A small contrastive image-text model, trained from scratch.
Model: 9.31M parameters, encoder arch resnet, encoder norm batchnorm, encoder activation relu, encoder depths [6, 6, 6], text encoder layers 6, text encoder norm rmsnorm, text encoder activation squared_relu.
Data: trained on photos of plants and fungi (iNaturalist), 7.4 epochs.
Rows from block 7 of the image encoder of a small contrastive image-text model, named by matrix and row number. Rows with one number belong to one channel. Each number is 500 + 40 x the weight over its row's rms, rounded and kept within 0 to 999. All counts start at 0. Numbers have three digits each.
After each channel's rows are labels from the 100 images, of 14976, where the channel reaches its highest value: "strongest on" is what is common among them. Only what is clearly more common there than usual is listed. The data: photos of plants and fungi (iNaturalist).
# convs0: first 3x3 conv (encoder.blocks.7.convs.0.weight, 144x144x3x3, each kernel summed), inputs 48-95
# convs1: second 3x3 conv (encoder.blocks.7.convs.1.weight, 144x144x3x3, transposed, each kernel summed), outputs 48-95

convs0.75:453551438577499614482431482490520545426453505464509410519496514549565538512427507475506504527474563534396422503539517400495447496447479521469461
convs1.75:467476507533520528510517477505501516503469420585494454499499484469496506640492478513502507488541521519413480551430534490490446461540459461476546
strongest on: order Fabales; family: Fabaceae

convs0.56:454446501438512500458488478457454488419530551478555489486540513535489444547489461502459458520422504522543498458555474510540489475476485508451494
convs1.56:506523476484421561608547508497557441524584517402513473435528533488468481495470410560526449571467546470516455520466594501523499536469515517478514
strongest on: order Asterales; family: Asteraceae

convs0.123:522456536519527481498494527529478531472525441560516487458491511530485510489516549452556420475457521469466482525514456439471507483436462511519529
convs1.123:541463481527522532564444482487491536431462410443430411482483558457450518524548489515448443442533498503537525536523500487489514450510520550512515
strongest on: order Lamiales

convs0.141:527523487558519522467506427511460477455549538512477470440537466518494501517449539512423443517476518510455447469483572549485485517479523501444442
convs1.141:399494506487522459501475541551481585433464476501478521481557508506496446472434475451498444455466512470489515506474537398546524452564425559474432
strongest on: order Asterales; family: Asteraceae

convs0.143:472500491523516508471441425489446502481616544465516534489489397535502545452485481548501526478497493524519498528506536549472526484473475489459563
convs1.143:471536504443538513541524462479507525521613478470555553536440406536491539509436498523448580523567524478485419462510486487461501543507452490555475
strongest on: order Asterales; family: Asteraceae

convs0.14:567546503491493481497529462498462548543485452579508566523488549519484510468488451502511473455499459491460495490453442411520593557533496459518460
convs1.14:609472553508511471475528534498490451484516494514456548468490515448433503498494448491540503446445488546519504525500510471469523519504494502542506
strongest on: order Lamiales

convs0.4:464539413512449560478517538506495567506516478420471503596481456464517494469459496487456468473519476521543478492451490406498534519476509502493510
convs1.4:478483459507477459518485526431514455493547539434397503545495483513523468487523454509535498505443518464497549459469512506468550568474539551557478
strongest on: order Lamiales

convs0.95:542546535515486496537531541459453522492461475506509518504456518472500557460437455484543492544571452532504460515554592562553491441511476461567475
convs1.95:550529475552462504477470475497428505559518509506539556557548524526509510464532522453503596509496480585503464479422579481545441516475566520519521
strongest on: order Lamiales

convs0.82:533537474535477498491531466428548522478458526536556484513572587531486524559460555428473472487547500466522507504510521511461478557501495459507457
convs1.82:505508508576476478542514494510528503447401484570503491477535575520531415529478566470485581507534552506560513484503519569502470414528513619513495
strongest on: class Liliopsida

convs0.105:421472624508516507500468540439500512476476500485464468515503518534473436504451476515535391473545501455452455543470391531551498464515484442489514
convs1.105:523500560523512541545504517429565476466562584523499477512450484531454491468531516533536508527482523532510428482441502522540517528495498490493458
strongest on: order Asterales; family: Asteraceae

convs0.25:496474533524462446471597508482502534482494556524480534498567466545521513447529504554468393474467427455480496542471439478516474527531486437495462
convs1.25:473481565516524477464570559490517497470414566486421561455512480499517480475483507468524517456505446519512511569523487467479534534556479551449399
strongest on: order Lamiales