python train.py --encoder_depths=[6, 6, 6] --text_encoder_activation="squared_relu" --text_encoder_positions="learned" --init="orthogonal" --warmup_steps=150
Rows from block 7 of the image encoder of a small contrastive image-text model, named by matrix and row number. Rows with one number belong to one channel. Each number is 128 + 24 x the weight over its row's rms, rounded and kept within 0 to 255. All counts start at 0.
After each channel's rows are labels from the 100 images, of 14976, where the channel reaches its highest value: "colour at peak" is the nearest of a few named colours to the mean colour under the peak. Only what is clearly more common there than usual is listed. The data: photos of plants and fungi (iNaturalist). In brackets: how many of the 100, against the usual share in percent.
# convs0: first 3x3 conv (encoder.blocks.7.convs.0.weight, 144x144x3x3, each kernel summed), inputs 0-47
# convs1: second 3x3 conv (encoder.blocks.7.convs.1.weight, 144x144x3x3, transposed, each kernel summed), outputs 0-47

convs0.35 [108  92 144 151 149 131 147 123  99 118 124 174 129 108 110 136  92 129 159 137 134 140 147 120 137 115 121 136 122 118 108 114 153 144 107 122 109 120 162 118  88  94 137 118 105 129 121 163]
convs1.35 [122 159 127 138 137 102 108 126 132 166 116 211 133 135 104 114  82 114 177 139 108 101 106 154 166 104 138 125 112 119  88 165 131 142 114 150 154 115  96  99 131 136 132 139 125 106 102 156]
colour at peak: yellow (41 vs 0.7)

convs0.94 [138  86 102 141  86 116 140 121 173 129  87 139 160 115 125 150 148 101 115 107 141  84 116 119 103  89 127 111 122  93 139 105  96 156 148 106 126  84 148 133 101  99 110 156 120 185 133 156]
convs1.94 [137  99 130 149 108 110 183 118 174 116 116 184 121 116 118 115 145 189  95 121 114  88 112 113 112 141 159  89 127 115 121 128 137 142 159 145 117 147 152 123 120 106 112 104 107 127  91 133]
colour at peak: grey (71 vs 45.1)

convs0.108 [103 147 148 163 136  79  95  93 155 178 143 145 124 150 119 123 142 130 123 150 136 108  93 150 136 144 111 114 138 119 102 134  91 101 171 152 145 126 137 116 139 121 136 138 139 134 137 157]
convs1.108 [134  91 146 153 130 120 156 108 111 139 133  97 178 132 129 135 118 142 113 147 110 101 115 136 133 116 133 165 154 152 155  88  93 134 150 150 126 135 153 100 137  93 146 143 135 105 109 163]
colour at peak: purple (33 vs 0.1)

convs0.102 [102 101 134 126 133 172 143  84  98 173 124 150 118 115 134 134 119 112 151 110 133 157 139 148 128  98 106 169 209 130 140 139 135 118 112 104 126 144 107 165 105 124 141 136 141 129 116  77]
convs1.102 [128  92 175 145  88 132 122 128  93 141 112 182 164 167 162 150 137 117 171 120 134 159 110 154  97 135 125 134 110 108 120 171 121 125 110 161 111 189 125 118 123 149 115 152 134 120 117 182]
colour at peak: green (27 vs 6.4)

convs0.112 [132 146 130 113 149  76 175 148 116 133 108 139 109 170 107 125 103 111 153 151 103 115 160 147 147 131 124 139  87  82  90 129 112 112 119 135 116 124 154 126 128 112 160  73 153 142 156 170]
convs1.112 [151 136 109 124 139 129 153 196  83 130 108 146 157 139  83 124 113 142 118 119  98 121 121 126 161 132 102 158 159 109 123 154 138 111 133 116  99 113 113 137  91 122 151 110 158 137  89 133]
colour at peak: pink (39 vs 4.9)

convs0.9 [112 123 135 114 158 124 144 148 119 111 121 138 138 181 146 114 137 125 156 169 164 120 150 118 120 118 177 113 100 131 147 126 107 117 143 116 109 110 136 117 120  98 131 103 126 156 171 157]
convs1.9 [132 164 109 125 131  96 114 146 133 125 139 120 101 133 134 123 139 137 159 140 161 156 136 110 113 103 106 139 152 108 173 137 124 123  92 136 136 106 122 126 192 157  83 140  95 139 163 147]
colour at peak: pink (27 vs 4.9)

convs0.121 [142  89 149 117 147 122 142 119 122 113 142 154 127 106 119 117 133 125 155 120 138 148  80 128  93 135  85 146 152 142 138  78 138 133 139 130 136  94 126 123 185 128 145 141 143 133 139  39]
convs1.121 [114  85 127 117  83 108 161  86 165 137 156 151 122 101 167 115 143  88 180  89 110 106 123 144  87 138 109 150 106 147 154 111 139 121 138 149 123 148 128 123 161 164 138 134 128 139 151  54]
colour at peak: yellow (33 vs 0.7)

convs0.110 [153 107 127  89  91 150 166  97 116 173 143 126 122 101 113  98 109 116 129 138 124 153  84 178 152 155 165 148 153 124 142 135 183 129 121 127 154 114 112 111 142 139  84 140 135 111 142 129]
convs1.110 [145 116 156 112 101 127 155 114 130 153 114 112 109  77 156 103 132 108 162 117 113 108  98 146 132 125 133  97 114 129 149 133  95 139  72 127 116 106 148 137 121 180 173 156 104 113 111 138]
colour at peak: purple (30 vs 0.1); pink (26 vs 4.9)

convs0.99 [171 145 146 136  78 123 143 108  92 112  79 139 115 112  93  93 159 114 136  99 154 146 115 144  94 126 111 120 167 134 139 133  84 151 116  94 144 129 135 125 149 105 134 140 175 143 118 110]
convs1.99 [166 128 190 116  78 130 111 123 139 119 116 139 151 107 172 147 144 110 155 136 131 124 126 147  88 113 148 143 159 128 135 109 156 160 124  97 101 167 138 114 112 129 139 117 121 140 137 117]
colour at peak: grey (75 vs 45.1)

convs0.47 [ 97 163 121  92  88 121 168 123 133 126 150 140 102 111 117 159 119 140 127 180 144 104 157 139 121 140 125 101 104 142 152 170  96 153 130 167 103 137 120 156 139 137 110 106 171 120 115 163]
convs1.47 [113 138 131 169  68 117 143 177 126 123 113 135 100 136 106 152 118 139 140 118 173 115 159 156 187 149 124 134 105 165 142 132 104 160 119 119 113  93 108 150 140 112 123 118 166 126 120 142]
colour at peak: purple (38 vs 0.1)

convs0.124 [141 136 138 134 135 156 142 128 125 148 143 122 145 135 121 150 112 153 122 128 128 100 170 134 137 148 120 106 180 104 141 132 106 169 150 121  99  97  63 111  99  98 108 137 117 132  96 108]
convs1.124 [100 160 173 105 106 175 105  93 132 121 105  86 136 161 143 159 149 135 138 144 119  84 155 171 136  99 118 137 142 165 108 140  78 168 156 135 110 119 135 112 119 126 129 138 123 115 124 129]
colour at peak: purple (33 vs 0.1)

convs0.139 [133 126 109 101 125  81 138 185  91 102 120  74  94 156 120 142 135 160 112 142 184 140  93 113 125 137  87 168 156 121 118 125 101 104 159 131  99 105 115 116 135 148 109 111 160 156 171 121]
convs1.139 [ 98 120 132 116 159 109 146 197 135  66 110 136 124 149 141 138 111 129 124 106 161 161 130 150 147 125 135 158 145 107 180 144 119 126 122 130 140 147  96  85 129 122  99 126 160 121 165 143]
colour at peak: pink (47 vs 4.9)

convs0.40 [ 96 142 174 129 144 137 124 105 116 136 146  96 103 135 141 121 130 150 134 163 152 114 136 177 106 131 130 135 139 132 134 145 135 131 191 156 103 143  96 130  89 107 106  83 143 180 115 157]
convs1.40 [ 72 111 140 118 133 114 144 128 101 121 123 153 136  96 101 140 132 103 142 136 115 144 119 160 127 114 128 144 128  89 102 136 135 116 144 150 120 102 104 109 106 193  79 147  97 153 143 101]
colour at peak: yellow (34 vs 0.7)

convs0.107 [130 146 121 108 106  64 123 141 140  95 145 101  97 158 120 131 144 119 165 114 160  95 159 125 116 145 127 123 139 117 114 102 113 126 151  96 102 132 133 129 104 104 114 130 135 151 125  97]
convs1.107 [150 121 101 101 138 110 136 152 150 119 132 125 147 134  96 105 155 134 103  92 125 121  97  86 144 149 113 150 155 136  91  83 133 104 168 130  83 110 129 122  92 122 116 112 158 144 143 161]
colour at peak: grey (70 vs 45.1)

convs0.20 [157 121 109 166 117 129 136 152 140 180 105  96 148 140 153 128 189 123 105 117 130  97 108 139 103 124 136 121 105 122 108 145 135 136 157 106 144 108 142 158 135 140 139 104 130 165  92 122]
convs1.20 [140 113 122 144 125 148 148  97 182 192 139 132 112 112 109  94 172 122 113  77 133 103 126 107 132 104 156 100  92  96  71 130 136  68 138 134 151 140 150 152 139 142 148 181 109 119 124  82]
colour at peak: grey (70 vs 45.1)

convs0.91 [157 144 178 144 150 165  85 115 135 138 107 150 138 108 136 118 114 127  81 119 119 123 169 119 149 145 100 102 142 149 154 107 121 127 127 180 147 105 119 142 105 131 107 153 133 117 148 149]
convs1.91 [122 146 133 100  95 154 104 110 125 114 145 115 115 112  96 138 117  92  95 137 107 122 119 135  92  95 119 115 136 173 122 124 118 120 128 131 131 110 131 144  97 105 129  94 133  92  99 166]
colour at peak: purple (34 vs 0.1)

convs0.41 [ 88 110 122 113 107 147 146 158 144  96 100 111 134 108 160 142 130 131 144 136 161 109 129 147 158 107  80 149 155 122 136  97 132 149  80 134 129 122 153 136 151 161 110 167 134 101 129 122]
convs1.41 [128  98 129 130 120 129 158 176 115 139 113 152 133  93 138 122 108 145 198 109 124 114 124 145 125  98 119 158  97 115 131  98 130 119 146 148 123 121 124 131 187 179 113  79 129  95 128 140]
colour at peak: pink (43 vs 4.9); purple (29 vs 0.1)