Weights of a small contrastive image-text model: encoder norm batchnorm, text encoder norm rmsnorm.
Rows from block 13 of the image encoder, named by matrix and row number. Rows with one number belong to one channel. Each number is 128 + 32 x the weight over its row's rms, rounded and kept within 0 to 255. All counts start at 0. Numbers have three digits each. After the name is the row's rms in percent of the matrix's.
# convs0: first 3x3 conv (encoder.blocks.13.convs.0.weight, 208x208x3x3), inputs 120-134, a 3x3 kernel for each
# convs1: second 3x3 conv (encoder.blocks.13.convs.1.weight, 208x208x3x3, transposed), outputs 120-134, a 3x3 kernel for each
convs0.10 113:093108081080131155115129104144132120126138139065198084178140091145170138124094084208144130176192072179123088171149140130125131114081008132168131165141133105094086131142192184113106117141149161117150143128149169157101119123116109099133132148167119174134141152119100164150125098140097032109121113078120134174143142084154097096072177188207195191109069099120162156155161113136122099116100085156127152147114144
convs0.11 097:166087120168108112127163119098111123108093125102126086139178147142106188160127147146174121171162115158102123151099135166137148106145107107159083117130092130148177160117135127128112089109151107142100079111143076120153147147101149164138113197159153167119099107120106142102120106086122135117127177068131106127137089126180186137067161116091126094129089128159175176180145094188122077174159127089105159143137110
convs0.12 101:161108082137120176122116146103069135134187117119116166125156151116123115136074098186125127119110160122104164137134152118112092113113089186085112145093148064145142137128139105170115134149125131079133088177137129170151141104109105099121142159092109068115134128157074065143092152149160092176122125115152144078081186086119102083156128110073153197159138112182106131147159147088186103124140133185124087132118118
convs0.13 095:155087077184134136172173151159117098103135108135071151109107142145125100090114097146112104112137105161173192125095120097123140132105125132090077178131118111123135131105125196147116095127173139156131113092107093133124172159108158136145165103125204129081125139114137127125100098118106178081122184110143135128061174094160141120109071112156157144129098154147126113143154162119114168159101069128108173155157208
convs0.14 099:101163156117116131111151148152115156105086114147124138135120162147121119095068132184117098120092101137137070112113122127126137146163154079105056121117071155174121114066104175121117107106101095146174102120156157133106159125139135106144097122112141111108153163130119168153116101134179118134098188173158110145209120153121110132132155096140176175082088093136110132113132110124166101129157117111131117134090149
convs0.15 100:141122139113124165160165102148152058205122119114099154053109082159161124102120065128099095155123090155158083159141165155116099129124102111125112114082232159110118144105127126113159177134134112125192127109128105133130094101116171068099224071146178125134144157083125098036193103139091127088134137128135158153084127127079121112124121091146149129173132145135082107137130191124151106149128120111103084158139118
convs0.16 092:109167119145103180140108122164139082114165109119203133132084070116091081137173114139155055165145092108144101170147148110112096142094133172160107051114134109129163106131097110163123128142133128124148137150138179202111113078137129062153133004152139182186130111130138068111127161156147128133180099111159142124117118101101128157177118187154097193134140093086166084057155102139165137107090112093130109136161177
convs0.17 110:131078125154101135158108126103100162118132139142140149153112087187177113093104103092187135101108169130110097170113070127117135142147133085170130075073174171157075126110103107093156128180142193111120102137099129155083109105110130108116127162138124120157097084147143069099163154147171163071111146151115136196164165129051086104179114075114183151115143116146077094126148137102099113104130142095103135108103118
convs0.18 093:149123146122174151073122122117135173172147136131152140144157165053111121168132201164157086126163158088133163039094192043102124117142172116151082091149139161112130149138104119151093122127099131140137068122127054092153151119124140097146108095086146055107083136107128124138131107150115154139162173152110087202181139114171182050113124119142169157116138172104145132121108153171153118097148161119137182101105156
convs0.19 100:097166075133155154103141098125119159152183116160125042081126118088155089099148159170206131148118158105078143085122096126083094143133149070161157076145135093087125086148119140154160132119171153118157121154115123103151152140172178123149116115108112076159087143153124147101114146137145088200112130096116104076060129130127105091147049113161146119132129104127118164162125129176133103114103123119143126122058074
convs0.20 107:067095084135183129148113116111100173163100133116142162129103127176121119083119120054109151150095129125097202125111177119102109117095075079182058137154087112137171078117121136181107112119118166126118098130078205132143156142096158100155170161094071069119168133135210199122136067198138129110150210177149124067182110142142096129126141079153096112111127087134178061152138136149152135155136104105143083054111125
convs1.10 106:148057089141147153095109106182150128153131126124124155193122105114090132114142140101177174118082102083105113147150118138115126076116121096131121151112148114067095161135134160137156053158105104106105159114094099127142120132175139120160095121194067140109169163111182143141093112063139088181195181141137154136081136151161120113156115112120122121107161130138120123139155113104121127106169108159116132120119141
convs1.11 098:068124084158105109112118066111101144092108211111081169072113141081098099115113069160121145132090086151093143133147149106104099101092145127146118150115144080168150170112109202165050142098090173123095119113120181143154119148173174141109178094119086082173137133146102090152112066095173180149120122050105140134118094165081035135171187124149147128131152149180113141168126126141166142130096131149095088094096080
convs1.12 102:063096109098095188087136109162164136122090111110119085061123097122127147124088136111164120158122139157180135104087145169151064139148187082121102119149133159126114113082186159114124143141082167184170153155169100105162155132175125161134114127093075145132147146127143131116208151178083111129157073144129124129125095162109102137115099127198145142142132125108131131093116113051142141066121135121077124152134107
convs1.13 099:093142172122153181100141145196123077166147124141175089143140120149166135103076126157150143106086130083122098094100135095089081117086137154102098139133084129120118136167079099135137089072198126104067161110106082204149158138105087163164153134118101081107144102133143169115145093169143095174156083078131125160172071117077114091159212137172166100152137107133127103137146133154174142155152114151188149180147123
convs1.14 098:115132139084130117164130089109068138144096076140082106157176152122095041091120123105084128123144162133164139146128161157164140168158111101102111112098109113169158103111127087167082120117124175142117103089116116104095191104108102102140124111153192173151125173155106151141165149109090109051117122158161140117148176192171122120127151175118134102137088107158127142102047115111139061048103105048088110129122158
convs1.15 099:126079141131058085115113137130137084143113151192165114098131160095128118152170135152118132142113108130092130050145169146124139087145209149110117065056105154124234133138105134103111136150115164120090168112083114131123160128114123130170100122128134110120120123087143122143094135044141085186121168133158156171165122128183149102128147065124093136095157111167204132105133144161145162154164144133103124111129124
convs1.16 096:125161158171142154078087116157089128166147169175063124165133135148134145083085107161122188152099157079158170182126090107098110111145121125111137109160074110152116075168167125151119110112181088134124095118140132151123182180130119150145054067122125138184074156083151145088096151101132192133121143099123141126151059181153065171144142129133149084061104149107134146165108120174138172219170188180096100077081086
convs1.17 105:164111142109127186133071079143131136144122157141092082181096125156096078093138154095075146118114129089151184111135156129121169145114134163028138177128074122112116109134145047148161104100073124118128088174124117078125103143058198112147168131101089198106143172184067115163113116125119191098217191129105169123107115114094081155146129075093117155156176084159183201094107106060122110143117170088060135142152096
convs1.18 095:089120105130103103178165157167123092165142068166117098141138131126114159108062120139059131117104153095094166147085156143071198130100115159098127121112137116165111100128150119094131155152130167148128116161070189117119127109077101123047152138106184121104168146138128088125121117249045104134126139052167180171192213115140166153120107056151109157110154127095082120188151133107160125126077140129124126100093095
convs1.19 100:135072070094188133134092118084113093098122129120106103109098100131171101124140101074103169137147129141073105142108112146074114154109155095115173113107120186177191163162055147164116167139136079077047142087155170167172139130073120079097104112152166137095083123098110124092104142115221090172138166112188136095158110154113086115179102133128095077094102130148107126132118142137130092101107109094134139112174151
convs1.20 110:083170115121138103168109137116110126116142124091153179108101123103129127122123136116162111115104089145128161140090162178139152152057139153179152137138104139126160160026171147115086153127139093149128148168148117140144115118104078173100165105115122162146098143142090090139166106084101217081138118167166141124097147158075099109095118099079102074148083180112121089152112078164128136110111147128113155127140161