config.yaml
model: "contrastive image-text model"
dataset: "photos of plants and fungi (iNaturalist)"
train_examples: 90422
image_size: 64
crop_scale_min: 1
horizontal_flip: true
translate: 0.12
tokenizer: "word"
vocab_size: 1482
loss: "softmax"
embed_dim: 256
encoder_arch: "resnet"
encoder_norm: "batchnorm"
encoder_activation: "relu"
encoder_depths: [6, 6, 6]
encoder_kernel_size: 3
encoder_stem: "deep"
encoder_avg_pool_shortcut: true
encoder_widths: [96, 144, 208]
text_encoder_causal: true
text_encoder_width: 128
text_encoder_layers: 6
text_encoder_norm: "rmsnorm"
text_encoder_norm_position: "pre"
text_encoder_activation: "squared_relu"
text_encoder_mlp_ratio: 4
text_encoder_head_dim: 32
text_encoder_fused_qkv: false
text_encoder_bias: "all"
text_encoder_qk_norm: false
text_encoder_parallel_block: false
text_encoder_dropout: 0.05
text_encoder_inner_norm: false
text_encoder_positions: "learned"
init: "orthogonal"
residual_init: "none"
optimizer: "soap"
beta2: 0.999
learning_rate: 0.003
beta1: 0.95
shampoo_beta: 0.999
eps: 1e-08
precondition_frequency: 20
max_precond_dim: 1024
one_sided: false
adamw_lr_other_params: 0.0014
max_grad_norm: 3.0
max_steps: 5200
batch_size: 128
epochs: 7.4
lr_schedule: "cosine"
final_lr_fraction: 0
warmup_steps: 150
weight_decay: 0.09
adamw_weight_decay_other_params: 0.05
Rows from block 3 of the image encoder of a small contrastive image-text model, named by matrix and row number. Rows with one number belong to one channel. Each number is 128 + 32 x the weight over its row's rms, rounded and kept within 0 to 255. All counts start at 0. Numbers have three digits each.
After each channel's rows are labels from the 100 images, of 14976, where the channel reaches its highest value: "strongest on" is what is common among them; "patch colour" is the nearest of a few named colours to the mean colour under the peak. Only what is clearly more common there than usual is listed. The data: photos of plants and fungi (iNaturalist). In brackets: how many of the 100.
# convs0: first 3x3 conv (encoder.blocks.3.convs.0.weight, 96x96x3x3, each kernel summed), inputs 0-95
# convs1: second 3x3 conv (encoder.blocks.3.convs.1.weight, 96x96x3x3, transposed, each kernel summed), outputs 0-95

convs0.81:162150099117145143107115082150106095123069130069089094073124103087136136191139178111125133155162067095111097146099173175131160115111157104154086084081088143128127079129121122138186114145203094118140083101134142154172117070139076066148158131121066177078126113111077134113113103127143136112
convs1.81:119148166104146090073110118147142132176097102103067131105098140122140163106131100128121133187125122091122097171094130099155142082136150093196121146137098134169120126117130206207154148127193128178143161131155135162215171112127097108171085118112152137061156136156107142087130070109151130186
strongest on: order Asterales (35); family: Asteraceae (35)
patch colour: pink (26); white (25)

convs0.83:122159122083108149122179107105121101144116097088154137109111161094116107099151114157107114113166067080111100154128185145166097208106119139096077098114087135118143131146108057163195142093167242138094115097108105125173129157142079112129116134115154141128131169101137122146163071112193104110
convs1.83:130129173123085096146159091132157112137153128195110136180111183147110111159120126116107110110147123113119093127079123111111191120131153129158091140129063111165125126165049134147133199163191174139087181106126117089181198088106139139130149190139132144070118094158063114176087102124140113119
strongest on: order Asterales (31); family: Asteraceae (31)
patch colour: pink (28)

convs0.13:169095106115120142152161157056138108113135136092144135147082148154060116115157160145110130141120093129125129097154123094099067152167082164113149103135136104131215111131125148145155219158086119144146120135153138060132084103145191121090164087100137073151103098154100141197133185110130171088
convs1.13:119117068154102118167104129113086127153187176155168164125101150144068144128147138119087145155100116128120067232134108153170144118107184091183116145143163156105119131095192141183166140121100166126178145190104131178109106122136105096122166077136114108123112127163178101136163174114099121172
strongest on: order Asterales (54); family: Asteraceae (54)
patch colour: pink (29)

convs0.28:177141095089140167204132109159139129121121116080167129140119105142119131153124095143134115099099082107162092093091201096141149133096121109148157176166102093148155130134219115113138143108109124165099161134078139100102086084099078111180136064177138049145099153097175135147182085127152115108
convs1.28:143121148156139126162145154174097123127131152123065136130107141167122090073134136202161196088122120105150119146022141117177115111160147103092174140170166143138147118164165129119119130148158129120109175163110096123200099161127095142133160091195174197189142167130147131114139112143185132115
strongest on: order Asterales (54); family: Asteraceae (52)
patch colour: yellow (36)

convs0.72:112096113113086126050168107178113116176125125139165129128115127129152139101101196088094096095105159106146159123147123191156175053079097074081093227104154118140165114168119103139128144124156121146098160113151091183094110134102173112155143145087155137146133196136129091113103152154159152116
convs1.72:069121139092146089147133103160139126132097145072180111165150112070106128151141156146075130115102147163137079083152114123165134174093103099071108201132166105144107111097133118134107140078166165175119086096131098092091121141145176112129104186134072179077175179111080148135076084105166119126
strongest on: order Asterales (36); family: Asteraceae (36)
patch colour: yellow (30)

convs0.89:167148069125128168146169121087120147126151118083099101142125118144075097170087113174140071135136129134131146169098169125077086139148100154121188131126145090068132116105138111082153138058120080126166093156156204106146153071111207115082134128108137077161134125129158096147177152132170181105
convs1.89:114092077140102147160145144143090131118150140107125130138163127183173048150215122177146155160106082096116066152150104107157117124111146147124172093165166075093128155057182093117149065078145122083143072167122158153125140125105154162144149089162164167135128111121129147115116145173067122118
strongest on: order Lamiales (27)
patch colour: purple (36)

convs0.84:110200180093064148115137097094074116107158128135181141169154157132126133129093134188135119103143091122155118119101148115115082147143114150165169123161224105138130143166124150072089122112123106157151094127150168084051067139134124084143125124105115075152158154133171159138141179107120207143
convs1.84:149138092193140130138062130162019138126204123130154184131147138116133125160098109153166165137141095152158120147100180089092133142086147112117115111137142156121100125126169126144063043141151116118100069132090085149114125103073108115181162092131045133107102134170135126138129150098138150127
strongest on: order Asterales (58); family: Asteraceae (57)
patch colour: yellow (28)

convs0.60:063107140150065164091110071154159118113129131099193136205158139100143119137097135135066098163116091175124141152126165149128096139175136106155137131154131151154161141196136180103115179168120120152161124130158115068072156125189174123088133144092184154152106170167117089134129164098130175144
convs1.60:074113131181188102152110097139079156105091161112118188163150108089143141121155120154112122101141082124114141117164092080118121102073115089147117155161118081106116157113134097156127081111130131142177084012100163127079093087132105109120175163139066155094144101102114125152155180110085162095
strongest on: order Lamiales (26)
patch colour: purple (40)

convs0.86:138226144103121067094085195079109111110097161131114130105119186163115142164171154151118130095183125149137136149100186086156126166127082154153122174094071085152160141107112097168129138154095158126160137128103146103171106090156108178177116195127118121109166101096102087121165167124132170124
convs1.86:122168184122127154157089138117107107139165086152136101151133181111146075130149153161139127094145140147124096145119090094143188145112173066161132102138108065162109132167133152132098089197144141099136148194119126103168121103117126155158062184116168095158218144143135119069123214133138136101
strongest on: order Asterales (27); family: Asteraceae (27)
patch colour: yellow (35)